{"image_size": 20, "norm": "layernorm_no_bias", "mlp_ratio": 6, "fused_qkv": false, "inner_norm": false, "positions": "rope", "init": "lecun_normal", "epochs": 7.7}
Rows from block 3 of a small autoregressive pixel model, named by matrix and row number. Rows with one number belong to one neuron. Each number is 128 + 32 x the weight over its row's rms, rounded and kept within 0 to 255. All counts start at 0.
After each neuron's rows are labels from the 100 images, of 14976, where the neuron reaches its highest value: "responds to" is what is common among them. Only what is clearly more common there than usual is listed. The data: telescope images of galaxies (Galaxy Zoo DECaLS). In brackets: how many of the 100.
# fc1: MLP up (model.blocks.3.mlp.fc1.weight, 1536x256), inputs 128-255
# fc2: MLP down (model.blocks.3.mlp.fc2.weight, 256x1536, transposed), outputs 128-255

fc1.80 [135 126 195 141  94 133 125 182 157 150 150 120 126  49 109 121 173 133  84 148 100 144 178 185 135 143 147 158 120 120 107 121  73 121 125  96 141 121 112 129 132 120 163 131 165 105 150 126 107 142 168 127  98 114  89 171 113  45 158  84 158 134  96 144 155  84  56 169 128 124 128 133 102  93 113  82 135 165 183  98 113 168  97 146 130 167 152  91 122 182 159 140 112 118 150  97 122 211 121 112 125 133 119 127 164  77  96 165 142 139 109 159 189  81 157  86 134 169 116 136 151 108 158 137 137 213  66 156]
fc2.80 [166 129 168 134 123 178 128 123 121 104  98 123 131 142 164 105 129 126 131 132  76 157 107 152 122 150 116  89 117 159 132 120 141 207 143 184 140 141 119 115 143 109  85  99 115 141  58 139 140  86 137 157 168 123 190 108  89 214 169 128 149 151 167 136 145 100 154  71 134 164  87 120 177  98  83 106 117 120 128 174 196 104 141 139 134 124  71 225 110 100 133 141 121  74  42 127 158  95 114 233 103 156 145 180  49 167  81 140  90 156  41 166 108 151 134 152 144 107 192 136  94 118 106 122 125 121 115 111]
responds to: roundness: cigar-shaped (34)

fc1.416 [148 114 138 128 102 143 152 121 134 154 107 104 114 142 129 101 120 150 121 128  97 141 105 114 178 124 147 129 136 115 107 100 113 161 111  90 168 145  94 188 129 144 139 103 119  81 147 124 147 148 119 105 118 119  87 174 171  87  74 152 107 137 163 116 167 108  56 141 119 139 111  99 181  71 143 113 117 157 182 112 139  96  82 107 153 172 119 107  99  87 114 194 134 135 144 157 183  82 139 174 122 126 146 170 170 145 108 161 215  67 101 104 138  79 125 143 144  66 110  94 109 215 111 106 155 168 159  79]
fc2.416 [141 100 111 152 117 126 122 195 140  96 175 187 134 122 220 173 112 124 161 196 111 141 169 116 129 167 104  91  85 203 110 169 153 124 132 114 137 118 136 131 100 141 114 112 142 105 128 120 194 121  95 120 149 121 142 156 112 168 149  96 132 157 129  52 172 122 129 128  87 171  82 139 119  93 113 153 108 119 109 129 104 100 158 101 129 110 119 171 142 160 175 132  68 167  53 159 161 119 129 111 103 110 128  92  89 153 135 113  53 187 124 137 210 139  99 123 174 149 123 112 168 106 106 176  94 101  71 108]
responds to: shape: featured or disk (61)

fc1.464 [175 232  94 122 123 112 110  86  54 113 158 124  77 130 161 134 119 130 131  86 235 111 136 159 121 159 155 170 132 132 131 211 126  64 157 128 159 182 148 107 112 138 107  78 101 159 136 141  95 126 130 149 163 112 156 112 142 125 148 128 102 163  93 137 126  82 108 119 157 130 129 153 123  46 117  99 116  99 126 143  80 122 142  98 135 135 123  62 120  90 155 136 174 116 190 139 126 139 131 106 119  90 106 143 130 111 112 122 125  98 182 114 151 108 141  96 100 137  91 134 138 130 140 168 118 136 171  92]
fc2.464 [145  81 178 148 104 112 171 132 178 109 163 100 103 146 154 130 130 178 117 144 155  99 110 156 175 153 135 139 178 140 121 106 154 118 115 103  66 124 149 173 197  92 126 109  69 131  75 159  70 120  89 122 100  73  79 149 136  99 125 126  69  91 132  60 180 127 168 198 109 149  60 149  92  94 154 181 155  94 102 136  77 157  82 197 125 113  98 174  92 145 130 127 125 146 158 118 107 104 175 146 154 142 137 127 101 184 158 107 128 127 143 153  83 170  98 138 154 199 111 155  95 141 137 163 109 135 145 131]
responds to: roundness: round (43)

fc1.142 [144  82 127  90 118 117 107  84 100 168 135 135  58  95 179 135 123 103 131  85 206 116  79 100 119 183 148 155 139 135 121 153  98 100 115 115 131 183 150 175 137 111  89 110  81 139 142 122 105 110  96 140 112  83 161 111 116 103 150 143 108 119 139 143 148  87 118 115 100  88 184 130 106  87 123 140 126  73 103 133 159 185 114  81 199 121 104  92 146 153 161 116 139 172 174 188 140 139  81 138 115  79 100  99 109 160 126 133 161 109 130 115 118 133  48 108 120 142  82 154 149 109 184 117 126 125 144  49]
fc2.142 [ 93 127 167 136 130 125 170 124 155 139 124 133 127 162 120 144 133 122 131 167 121 174 159 195 148  86 155 133 135 112 149 138 118 135  95  99 107 110 190 107 109 112  66 161 166 123 122 163 111 138 110  80 159 144 146 137 132 160  30 160 100 116  94  81 154  97  87 168 154  97 147 105  57 201 100 108 184 155 151  71  97 111  79 173 136 168 131 177  83  76 120 162 154 165 189 184 126 105 119  49 104 120  96 142  87 111 182 198 122 110 106 155  96 139 187 141 163 127  94  84 101 126 108 157 113 170 142 139]
responds to: roundness: round (46)

fc1.281 [140 153  86 119 128 154  70 142 128 164 117  89 110  68 145 171 113 146  64  58 178 107 102 126 107 114 158 127  96 127 118 155 130  61 109 120  93 160 101  86 132  73 134  87 129  88 165 131 131 142 213 194 140 127 115 117  58 133 131 113 100 119 125 164 101 104 106  74 125 141 129 152 139  27 142 135  68 119 149  96 145 129 118  58 171 108  72 144 137 147 164 125 189 166 129 113  91 175 125 137 133 106  95 111 168 148 102 135 176 147 152  97 150  76 143  76 134 161 112 127 146 123 140 162 111 103 121 118]
fc2.281 [166 107 158 146 136 107 110  83  85 141 178 133 108 114 119 106 117 182 135 124 171 110  67 106 139 148 110  91 144 129  79 232 113 120 112  91 163 133 106 105 148 152 111 174 141 128 144 165  86  69 173 133  88 126 145 143  74 106 108 114 156 121  45  49 132 160  88  93 100 153 109 168 132  84 117 100 158 117 144 137 113 139  32 151 138 206 161 197 121 128 115 125 144 183 124 119  93  90 141 138  99 148 146 174 112  83 111 152 113  99 130 113 134 104 150 108 122 174 134 186 109 138 158  78  97 177  72 156]
responds to: roundness: round (42)

fc1.348 [ 73 134 170 163 187 105 134 107 128 211 167 139 101 124 130 149 114 138 155 119 122 125 104  62 132 133 107 112 116 151 143 155 158 121 153 161  84 107 100 165  73 129  68 145 118 112 138 127 137 126 159 140 110 129 128 153 150  83 170 137 140 119 181 113 159 108  50  87 148 151 104 117 129 145 190 123 136  84 137 135 148 167 117 139  31 212 137 161 129 120 168 128 178 134 172 106 152 139 117  99  78 116 160 135 147 175 125 106 126  66 152 123  99 124 184 151 182  76 117 165 103 130 157 115  97 139 141 134]
fc2.348 [144 110 151 132 136 181 108 127  81  97 146 113  96 139 135 191 149 196 104  72  98 110 134 161 114 128 142 114 149 171 110 103 132 156 158 113 114 116  76 121 106 111 148 146  98 157 102 145 138 174 147 119 122  83 135  83  97 153 129  93  91 101  80 182 134  78 123 127  83 153  93 115 156 118  89 139 135 154 147  93 211 172 190  95 148  78 138 199 106 144 141 120 117 141 133 128 211 127 107 130 160 112 143 165 145 120 162 112 146 113  89 153 174 108 142 115 102 149 136 114 125 161 173 101 144 121 113 157]
responds to: edge-on disk: no (51); spiral arms: yes (44)

fc1.96 [ 91  84 135 125 102 104 106 122  94 149 116 116  91 164 130 129 138  59 181  97 148 133 178 124 124 158 100 115  94 113 199 132 123 170 178 145  88 158 145 133 105 180 133 115 151 115 140 131 122  51 125 133 128 138 126 113 137  79 101 106 113 114 173 174 120 139 121 127 110  95 114 120 148 180 142 110 150 140 122 119 101 104  98 157  97 118 105 140 135  91  97 142 173 106  97 106 128 126 182 127 130 121 205 165 156 150 166 145  23 138 173  70 121 124 191 177 178 173 190 207 174 202 176 124  74 115  99 208]
fc2.96 [118 102 145 120 170 182  96  88 116 131 115 113 132 133 180 148 115 111 118  60 111  89 112  74  99 137 141 160 126 128 177 100 134 104  57 135  92 150  66 133 133 134  87 103  94 148 138 161  78 117 132 102  79 125 125 135 110 189 172 124 139 157 124 128  89 117 187 115 110 164 105  76 106 176 148 184  98  36 105 131  97 151 103  69 137 110 121 168 154 140  59 141 137  86 126 170  96  98  78 137 153 156  99 173 109 128 117  87 188 169 116 156  69 107  83 145 153  97 118 154 113 107 114 147 101  79 130 155]
responds to: roundness: cigar-shaped (33)

fc1.678 [171 173 140 150 168 139 175  91 147  83 131 125  73 121 108 186 129 108  82  66 162 103 164 151 165 157 109  83  97  88 113 129  75 127 110 116 129 166  88 118 138 135 143 110 122 170 193 130  65 124 161 132 130 100 152 128 101  78 148  79 144 104 122 122 147 121  89 121 142 102  90 165 140  57 143  89  92  94 154 104  91 142  79  52 149 116 157 137 118 106 112 163 168 149 136 146 111 146 118 124 134 118 129 146 171 146 134 126 158 129 139  97 189  82 113  51 160 184  86 156 145 179 144 139 165 119 134 135]
fc2.678 [203 106 134 152 121  83  81  96 109 117 144 139 126  93 121 148 124 173 125 122 158 128 122  95 143 144 117 143 128 190  81 134 143 114  92 130 134 131 124 104 168  91  94  73 119 156 128 212  98 104 105 176 132  98 119  82 107  83  96 130 144 128  75  82 156 160 159 139  92 171  81 214 130  88 114 123 136 122 115 125 171 151  88 142 170 169 147 154 125 189 110  95 150 158 124 155  59 136 115 159 105 145 119 132  97 117  71 117  65 164  70 120 133 194 119  98 128 148  79 157 125 117 157 121 141 212  75 100]
responds to: roundness: round (42)

fc1.357 [ 86 130 122 114 138 149 151 125 141 203 141 156 106 107 111 125 138 112 108  92 162 128  93 104 124 175 158 129 115 168 120 153 111 111 129 101 106 131 102 120 128 108  98  90 132  67 157  96 121 183  94 172 101  79 111 194 157 109 123  85 141 128 121 108  89  96 114 160 162 148 102  68 140 113 126  95  64 118 134 136 162 159 190  41 129 204 100 128 115 133 145 119 156 145 188 136 140  78  88  86 170 124 106  97 100 118 162 122  79 146 174 107 103  94 157  83 197 178 149 167 165 134 110 169 106 179 189 174]
fc2.357 [136 146 158 115 110 138 154 145 193 149  81 111 146 166 133  57 147 186 163 102 185 139 124 107 196  79 134  75 107 141 159 187  81 124 140 133 171 166 125 131 106 156  65 129  96 169 148 152 131 109 171 111 143 172 158  71 136 116  85 164  70  50 127 161 160  87  72 176 143 121 118 153 127 102 116 129 113 149 148 125 197  89 117 135 109 130 160 187 117  86 155 140 126 137 161 131 153 123 168 162  98 129 117 154 120 100 131 179 158 113 106 125 103 119 131 144  28 115 102 107  99 133 139 131 151 105 139 110]
responds to: shape: featured or disk (65); edge-on disk: no (64); bar: no (37)

fc1.33 [121 105 176 163 146 115 163 133 167 133  79 103 148 150  78  85 122  69 131 101  64 101  83 147 139 115 164 111 113 221 197 125 169 163 158 138  65  96  97  96 113 157 127 181 180  92 140 128 127 148 135 158 110  80  75 171 137 117 138  66 159 110 126  90 138 168  72 151 170 147  89 146  98 143 191  58 125 156 174 124 118 178  97 132 119 165 173 115 117 105 127 177 183 157 120  82 148 189 160 171 109 110 136 105  89 156 149 112  93  98 157 142  98 101 151  86 138 128 160 116 162 138  92 106 152 123 125 162]
fc2.33 [180 149 100 122 168  98 138 106 111  90 141 140 122  49 114 169 101 132  57 132 140 109  99 165 111 119 181 187 105 176 143 113 141 158 227  87 127 144 122 105 151 110 110 130 120 102 141 137 125 126 115 117 129  92 181 138  84 183 125 171 114 104  92 106 142  79 169  84 159 120 136 109 130  93 111 178 169 145 126 156 142 122  96  98 158 100  74 113 111 190 106 101 166 160 174 146 125 105 123 166 162 126 123 135  73  96 112 144 186 190  84 168 191 123 142 145 169 109 128 142 105 124 172 125 101 156 120 122]
responds to: edge-on disk: no (54); spiral arms: yes (44)

fc1.277 [141 159 119 125 141 121 127 112 102 100 154 138 108 112  90 196  90 131 101  67 156  61 112 102 119 149 120 116  82 134 132 158 104  94 114 112 143 207 129  92 159 124 131 136  96 176 144 165  90 111 162 168 143 137 112 167  51 109 117 130 134 123 118 107  94 130 132 184 124 138  79 153 140  50 136 128 105 136 124  89 110 134 113  62 147 131 152 124 124 175 123 174 174 154 136 113  88 177 141  62 122 106  83 166 138 156 136 153 158 164 171 121 153  88 109  76  99 207 131 183 186 197  93 174 153  83 121 144]
fc2.277 [152  54  97 126 139 105  77 103 130 105 188 132 119 127 122 120 127 161 120 134 170  77 103 100 136 166  93 123 135 143  91 165 151 156  87 106 132  72 123 126 178  94  93 112 113 154 155 177 105 129 110 175 131  69 119 117 143  99 148 123 126 120  88  85 155 163 135 191  96 142  84 189 113  70 138 111  96 122 112 159 132 176  62 202 164 176 128 169 126 160 115 109 152 152  93 137  66 156 123 138 130 130 140 130 141 128  94 130 110 118  63 116 167 177 125  82 124 171 124 141 180 122 178  98 149 204  99 141]
responds to: roundness: round (53)

fc1.670 [ 77 151 138 169 185 141 106  81 119 138  87 117 128  89 129 149 115 163 160 126 137 127 188 102 139 137  80 124  98 123 128 122 140  96 100 110  99 130  73 117 113 142 125 132 155  85 130 100 164 120 128 199 107 143  58 165 164 123 202 117 177 126 130 110 134 149 121 175 162 103  99  93 129 109 129 127 137 138 125 132 132 117 180 104 145 140 149 124 167 128 162 130 145 198 133 156 110 161  99 102 122 118 136 146 143 136 219 126 124 122 140  64  99  95 126 106 169  74 113 117 162 127  88 166 169 145  18 105]
fc2.670 [111  98 127 116 197 115 176 114 151  70 132 143 125  63 161 142 160 184 125 132 144  98  85 149 147 141 106  87 144 118 180 112 113 141 101 122 107  58 178 227 137 140 148 178 116 129 123  92 186 187  60 104 107  96 144 117 147 137 159 170 109 141 170  77 130 112 116 135 138  96  57 119 129 136  90 138 134 165 115 120 137 148 109 152 132  83 109 129 123  77 139  37 135 129  73 143 150 101 146 123 124 114 129 122 179 182 110 150 120 109 123 160 118 115 143 149 124  41 105  84 154 107 110 122 140  98 147 178]
responds to: edge-on disk: no (51); spiral arms: yes (41)

fc1.642 [146 101 122 198 104 172  91 163 183 155 188  94  67 172 151 154 124 121 136  87 159 152 140 135 148 167 112  87 152  94 146 188 116 120 148 123 105 135 160  90 138 120  62 158 131 125 188 136 106 128 115 163  78  95 132 140 147 180 152  88 145 140 134 124 153 163 120 144 134 173 104 120  99  66 135 139  92 107  79 135  71 101  90 145  91 152  93 137 199 141 100 135 148 105 106 120  78 107 142 107 176 115 142 134 107 104 189 135 123 135 144 115 120 158 169  98 142 200 147 132 156  91 198 105 185 161  96 111]
fc2.642 [ 82 119 141 127  80 118 174 131  63  59  67 135 167 171 130 163 161 136 178 159 157 141 110 154 148 123 128 106 144 110 139 128 152 146 163 124 109 131 130 158 129  77  68 171 118 135 132 182 149 122 148  96 149  95 165 167  70 157 172 166 115 121 177 150 102 110  86 148  36 204  85 132 133 160 139 117 188  87 161 132 134 154 135 113  74  79 174 148 118 137 134  97 129 160 151 154 102 105 119 124 112 116 135 117  99 118  84 137 104 148 163 143 154  81 100 118  83 155 168 166 141 168 158  95  90 142 156 127]
responds to: shape: featured or disk (64); edge-on disk: no (58)

fc1.554 [149  73 209 176 143 157 143 116 130 118 116 147  84 108  68 121 172 185 122 135 179 181 142 115 182 146 140  86 132 102 128 137  88 108 101  78 132 148 134 103 131 151 141 171 177 117 181 126 148 156 132 162 121 122 103 117 189  48 206 110 139  56 121 160  77 120 125 142 124  86 127 144  89  67 121 160 105 122 109 118  88 119 134 143 133 109 173 132 170 137 124 146 176  85 141 148  84 134 126 115 159  99 148 104 153 180  86 184 154 115 126  89 188 131 112  83 138 135 132 166 200 162 135 138 136 178  60  70]
fc2.554 [165 101 111  93 162 118 210 126 161 140 137  80 127  85  86 100  93 162 147 116 123 208 136 141 149 105 150  97 110 115 181 127 125 171 102  37 138 164 175  89 115 123  84 138 147 119 158 114 117  69 157 116 103 183 112 170 128 100 156 137  89 137 138  79 108 125  74 156 185  67 137 123 119 144 165 114 137  85  89 126 139  99 120 133 135 119 106 148  93 124 166 127 166 160 120 108  50 117 118 100 163  93 117 166 141 198 138 151 109  87 113 146  99  86  94 191 172  91 142 114 123 144 102 137  96 172 118 138]
responds to: roundness: cigar-shaped (40); edge-on disk: yes (31)

fc1.497 [ 82 104 123 152 186 107 171 118 120 121 143 160 109 173 113 111  78 160 156 183 114 204 128 138 111 118  96  90 103 138 129 101 134 112 117  85 164  95 103 120 114 144  65 160 136 116 113  92 113 117  97 123 120 138  62 132 189 160  85 110 151 142  87 165  76 142 113 184  73  99 147  72 127 156 185 176 113  82 141 147 131 112 149  96 131 175 120  96 164 112 103 108  84  77 133 128 118 151 119 158 139  91 177 121 145 113 149  67 135 116 160 141 157  73 102 162 211 101 170  99  65 160  90 114  81  84  88 148]
fc2.497 [151 158 148 134  88 146  96 131 164 128 169 120 134 144 133 148 145 183 130 144 143  76 137 106 130 165 149 170 195 131  79 192 105 156 111 184 114 141 116 146 111  89  83 129 136  89 174 144 137 158 171 167 159  88 163 137 115 137 106 163 111  99  81 141 184  59 127 111 126 138 153 166 202  58 169 133 111 173 169 172 120 106  62 125 126 129  76 116 102 132 110  84  96 106 129 137 112 188 137 132  64 140  70 115 150 143 120 102  83 132  67 152 153 105 166 106 121 100 111  98 171 116 169  86 173 131 130 144]
responds to: edge-on disk: yes (41); roundness: cigar-shaped (34)

fc1.51 [130 117 167 156 169 183 205 124  81 113 187 157 157 179 170 166 100 150 134 126 118 116 125 159  98 151 164 107 149 105  80 113 145 126  84 133  81 125 121 112 139 160 142  80 147  93 172  95 133 128 101 180 138 104 103 136 176 161  97  66  81  97 141 155  96  96 168 187 122 144 158  96 134 133 131 130  92  78  97  89 114 144 170  85 130 147 112 107 119 117 109 147 147 156 175  99 189 117  70 119 168 115 118 139 117 104 148  64 150 135  94 129 144 113 145 113 165 180  87 124 103  89 150 200 153  91 111 165]
fc2.51 [ 98 107 134 123 119 151 137 129 125 168 134 144 105 173 148  78 166 159 187  78 204 138 124  79 131 127 109  99 165 109 192 205 107 150 136 142 139 138 119 147 130 164  23 119 125 157 161 188  97 100 127 139 140 129 137 145 155  93  52 157  79 106 190  54 157 105  97 140 145 140 121 126 179 102 112 172 154  90 147  96 186  99 118  95 169 142 143 170 143  48 141 139 138  91 127 140 105 132 145 170 139 183 134 162 136 179 111 183  77 101 107  72 114 109 134 145  82 140 127 140 142  99 155  87  76 166 175 100]
responds to: shape: featured or disk (67); edge-on disk: yes (29)

fc1.575 [129 136  86 136 102 140 162 137 146 131 147 117 115 157  96  57 145  82 147 133 157  80 133 152 152 111 197 140 141  97 140 131 114 152 146  92 168 134 124 124 146 143 174 121 171 167 124 136 103 162 140 152 105 102 121 123  75  85  92 174 164 150 102 124  83 161 119 102 142  88 182 127 105 133 122 144 113 129 124 144 158 147 158 116 160 162 154  68 150 122  81 109 122  81 192 184 133 125 140 130 121 153 136 156  95 117 196 125 185 104  47 134 177  63 146 153 120 131 159 124 138  75 119  95 121 111 138  96]
fc2.575 [144 120  97 109 132 147 124 131 120 131 128 187 101  65 142 134 125  96 147 111 178 175 212 156  89 112 137 150 125 136 128  88  40  94  69 110 143 150 109 128 124 129 109  90  99 186 107 126 130 168 120 138 147 121 134  81  68  95 137  54 168 145 190 130 113 110  89 158 127 170 198 180 116 106 123 167 104 116 154  72 148 158 110 182 134 128 129  78 101 173 164 139  82 123 138  44 152 143 103  91 127 137 103 159  97  96  85 172 120 193 143 134 136 123 134 143 110 169 184 194 107  98 103 112  67 144  59 126]
responds to: roundness: cigar-shaped (31)

fc1.417 [133 168  91 138 131 134 108 125 116  84 128 134  50 111  97  88 129  79 154  85 178 101  70 113 192 172 140 141 186 158  81 177 131 125 119 103 121 174 115 135 162 150 175 105 120 135 130 130 186 139 142 127  45 109 154 130 129  95 132 152 150 100 137 142  97 127 103 146 165 150 145 136  64 114 145 146 130 144 140 151 130 144  88 136 127 132 119 107 172 146  78 143 174  93 135 159 131 101 143 103 162 128 219 142 170 111 109 128 162 146 154  88 115  84 114 180 134 169 149  85 142  99 113 111 147 119 147 103]
fc2.417 [128  95 130 129  95 139 112 113  85 234  96 126 101 129 166 135 148 129 147 123  80 148 112 167 131  72 177 128 116 105 132 180 108 155 159  79 161 176 144 180 164  91  84  62 162 100 141 186  51  93 161 128 107 161 152 181 122 136  95 127 117 175 108 116 183 180 156  78 129  48 101 143 156 111 123 103 100 162 115 159 170 132  97 135 143 132 136 168 128 132 116 100 172  94 111 175  88 150  96 142 141 140 139 159 104 175 146  79  49 138 121 156 145 170 150 148  87 150 108 126 173  99 184 135 155 103 134 130]
responds to: roundness: round (41)

fc1.525 [ 64  78 149 116 105 121  93  93  91 178 119 120  41  85 122  82 119 109 170 129 118 146 118 103 131 139  79 122 160 115 180 189  98 142 184 119 118 181 135 121 103 115  87 137 186  39 134 130 151  76 127 136  99  93 142 156 139  85 156 144 112 131 194  89 160 135 150  98  98  68  58 146  99 153 171 113  91 119 143 113 130 136 143 146 127 166 125 184 147 120 158 129 128 135 141 166 133 157 152 130  83 117 177 131 137  77  66 118  98 167 176  88 109 134 163 111  87 132 140 139 140 111 158 121  92 140  85 158]
fc2.525 [152 152 182 119 132 144 152  92  77 127 105 151 120  55 162 150 165 112 106 104 132  70 122  92 120 115 156 142 151 176 123 166  79  62 146 172 109 130  66 124 119 102 134 136  88  97 104 121 152 111 154  92  92 108  81 133 123  93 170 130  91 117 151  60 144 136 108 138  81 125  69 115 122 108 130 105  90 140 131 117 181 168  99 116  72 139 158 173 126 102 184 161 106 183 172 104 150 132 136 119 176 138 171 122 133 110 157 147 100  83 149  69 157 175 122 189  78 160 165 146 121 136 119 158 132  65 176 171]
responds to: edge-on disk: no (69); shape: featured or disk (69); spiral arms: yes (49)

fc1.178 [126 159 127 150 104 102 161 132 117 136 184 175  95 170 110  86  92 108 149 140 179 114 158 146 154 106 101 102 161  89 113  99 115 171 132 110 113 137 153 112 117 142 105 140 165 106 163  86 151 168 146 137 115 109 139 130 145 106 132 107 134 153 149 217  98 153 156 131 102 122 155 109 131 141 138 117  63  80 116 152 160 145 123 147 104 138 138 102 141 137 123 199 142  95 186 105 129 113 132 113 113  10 191 142 180 142 155  96 125  73 137 134 120  99 147 142 177 181 154 156 172 199 116 130 124 133  90  81]
fc2.178 [155  82 137  78 185 174  92 120 179 145  62 114 140  96 106 148 148 102 119 157 112  37 115  87 134 115  97 159 124 117 167 101 108 131 126  88 120 125 121  93 130 104 133 153  98 122 171 153 104 130 120 127 107 137 105 156 147 208 124 160  90 130 104 127 199  99 160 101  87 152 139  90 149 164 159 110 109 142 149 171 190 107 150 155 140 130 100 165 115 105 120 172 146 122 132 142 151  86  79 114  88 196 109 167 149 122 122 109 169 118  89 110 101 187 131 143 138  96 143  98 170  96 126  92 131 117 146 133]
responds to: roundness: cigar-shaped (30)

fc1.260 [ 90 157 121 113 104 155 155 111  93 136 143 108 100 103 139 169 162  88  74 124 151 114  87  62 135 155 181  77 138 177 128 159 149 100 167  97 124 199 102 164  72 106 126  89 151 111 116 120 107  91 112 146 149  98 121 142  94 159 176 117 126 121 175 102 146 109 161 133 160 128 144 125 166 121 120 176  93  96 121 138  74 138 173 124 142 150  69 146 140 109 138 135 105 165 149  83 163 141 107 115 135 105 147  86 104 122 159 134  98 181 131 130 122 139  97  94 173 157 167 125 171 132 197 190 106  57 119 190]
fc2.260 [137 129 143 104  96 154 141 126 120 109 101 157 160 159 100 118 138 174 101 135 165  87  91 106 171  93  92 102  94  79 155 121 124 142 100 103 157 159 147  86 140 108  99 131  84 188 111 144 114 128 151 126 172 130 171 114 131  90  62 179 113 148  87 149 135  88 115 168 159 113 150 155 145 191 135 157 115  81 132  73 166  93 120  84 126 130 194 149 132  85 153 129 187 180 199 167  90  87  85 182  86 144  80 105 125 120 120 166 185  99 148 132  97 128 121 105 124  91 137 146  68 129 127 115 144 132 205  88]
responds to: edge-on disk: no (55)

fc1.720 [126  82 146 129  71  76  81  99 144 204 124 147  91 114  66 176  80  93 186 103 132 133 126 114 114 146 159 149 149 137 162 177 131 115 157  96  97 150 147 108 150 135 100 151 142 164 120 172  85 100 121 124 110 121 102 132  70  94  88 111 123 113 150 101 141 155  96 126 133 153  97 167 101 149 154  97 108  82 117 144 114 110  51 120  84 183 140 101 177 163  98 166 154  81 156 153 102 125 123 176 101 101 174 134 101 121 141 132  51 167 178 126 168  76 192 150 149 174 149 138 105 133 124  68  96 139  79 130]
fc2.720 [143  96 135 159 174 114 124 155  54 129 106 125 109 106 128 137 143 109 141 111 111 175 138 100 143  83 152 159 178 138 161 122 127 123 158 147 116 143  90  85 135 126  60 101  96 127 110 144 104 123 168  73 121 142 133 107  90 193 123 154 163 120 131 147 109 131 106 140 109 134 143 136  82 156 145 182 141  72 125 123 134 137  76  92 159 100 149 174 145 115  58 142 163 100 203 127 102 132 106 138 159  95 146 159  85 140 185 106 155 165 144 128  60  74  72 226 109 136 160 146  59 141  69 145  73 108 113 127]
responds to: shape: featured or disk (62); edge-on disk: no (60); spiral arms: yes (44)

fc1.301 [ 84 131 104 140 161 201 153  96 108  68 119  55  97 113 123 120 125 113  99  85 187 189 171 133 168 144 134 117 117 104 159 137 133 119 103 117 108 107 154 138  98 152 175 103 165 137 168  72 119 145 153 117  98  76 164 133 135 133 118  95 119 128 103  78 113 122 112  89  99 118 178 146  56 109 188 124  97 144 152 100 183  81 109 156  77 110 133 137 166 165 110 160 139 147 102 117 160 114  86 104 156 134 124 139 157 126  81 148 165 156  96 151 144 129 174 100 209 118 135  74 101 177  52 190 187 107 134 122]
fc2.301 [ 69  82 135 148  88  47 150  47  70 122 145  66 110 150 130 125 125 150 137 138 162 129 178 135 125 179 148 125 193  95  99 107 116 120 166 110 104 145 180 173 115 115 108 116 153 123 127 128 159 135 125 133 187 144 155 155 125 165 132 112 168 123 149 115  58 108  98 146 101 109  94 134 126  88 107 116 140  90 113 168 114 106 157 126 129 136 113 116 164 147 128 115 130 124 217 168 161 105 168 129 169  60 134  73  95 153 180  57 123 171 144 145 118 133 121 144  89  81 111 150 132 154 129 104 113 175 182  96]
responds to: roundness: cigar-shaped (27); edge-on disk: yes (25)

fc1.106 [120  60  83 111 180  99 162  93 168 161 104 167  72 130  79 137 139 134 126 105 101 144 101  72 166 120 113  77 110  80 132 133  90 110  95 108 146 137 184 137 167 178 128 132 153 116 147 109 137 169  96 168  89 131 134 133 140 122 150 150 127 132 126  92 173 128 144 141 127  57  64 144 106 169 156 110 164 135 154 121 157 161 148 121  52 169 123 139 122 110 123 144 188 131 143 110 158  66 152 100  84  85 203 157 161 150 108 114 118 132 155  80 137 134 142 173 128 117 127 140 143 154 115 153 109 135  85 145]
fc2.106 [110 100  42 115 118 156 130 133 128 152  76 140 190 176 176 107 134 108 129 156 144 164 129 110 118  58 111 111 169 192 144 127 128 124 128 135 158 154  91 103 172 101  80  90  81 132 167 147 180  86  83  87 149  94 155 142 235 145 141 158 139 148 145 127 102 129 147 166  97 171 133 111 124  97 107 132 142 120 119 115 106 108 144 105 139  96  76 105 157 133 123 131  87 120  68 142  62 143 116 188 148 185 101  73 125 142 163 118 100  65  72 170  95 174  56 150 178 139 194 132 164 112 102 141 123 146 113 166]
responds to: roundness: cigar-shaped (30)

fc1.677 [123 117 166 155  47 120  79 112 105 175 126 142 122 157 114 122 145 109 161 126 102 143 169 140 157 114  99  93  81  52 137 132 102  81  96 114 181 130 164  79 122 161 118 120 135 144 127 108 134 109 151 129 135 128 105 108 172 145  98  90 143 129 117  92 106  80 178 187 132  61 111 124 153 121 127  82 137  74 119  98 105 127  89 121 167 126 161  92 191 114  93 154 110 128 103 153  93 139 145 164 106 100 141 132 170  33 105 147 126 116 127  93 150 113 101 114 191 176 122 154  90 180 121 147 126 196 116 178]
fc2.677 [ 97 162  78 137 181 138 129  86 117 152 164 120 108 190 120 124  89 121  97 150 132 178  96 134 170 182  92 154 165 128 165 110 194 133 164  80 168 128 134 132 155 127 127 130  98 146 126 123 158 116  73 148  55 130 120  94  93  81 127 202  76 137  51 124 116  97 124  97  99 115 146 115  50  88 172 166 145 126  68 102 129  69 115 105 163 111 103 137 102 188 102 174 159 129 170 114 116 100 142  94 126  88 136 109 129 153 126 112 134 168 171 137 162 115 187 164 126 137  87  75 118 145 139 151 117 160 159 126]
responds to: edge-on disk: yes (31); roundness: cigar-shaped (27)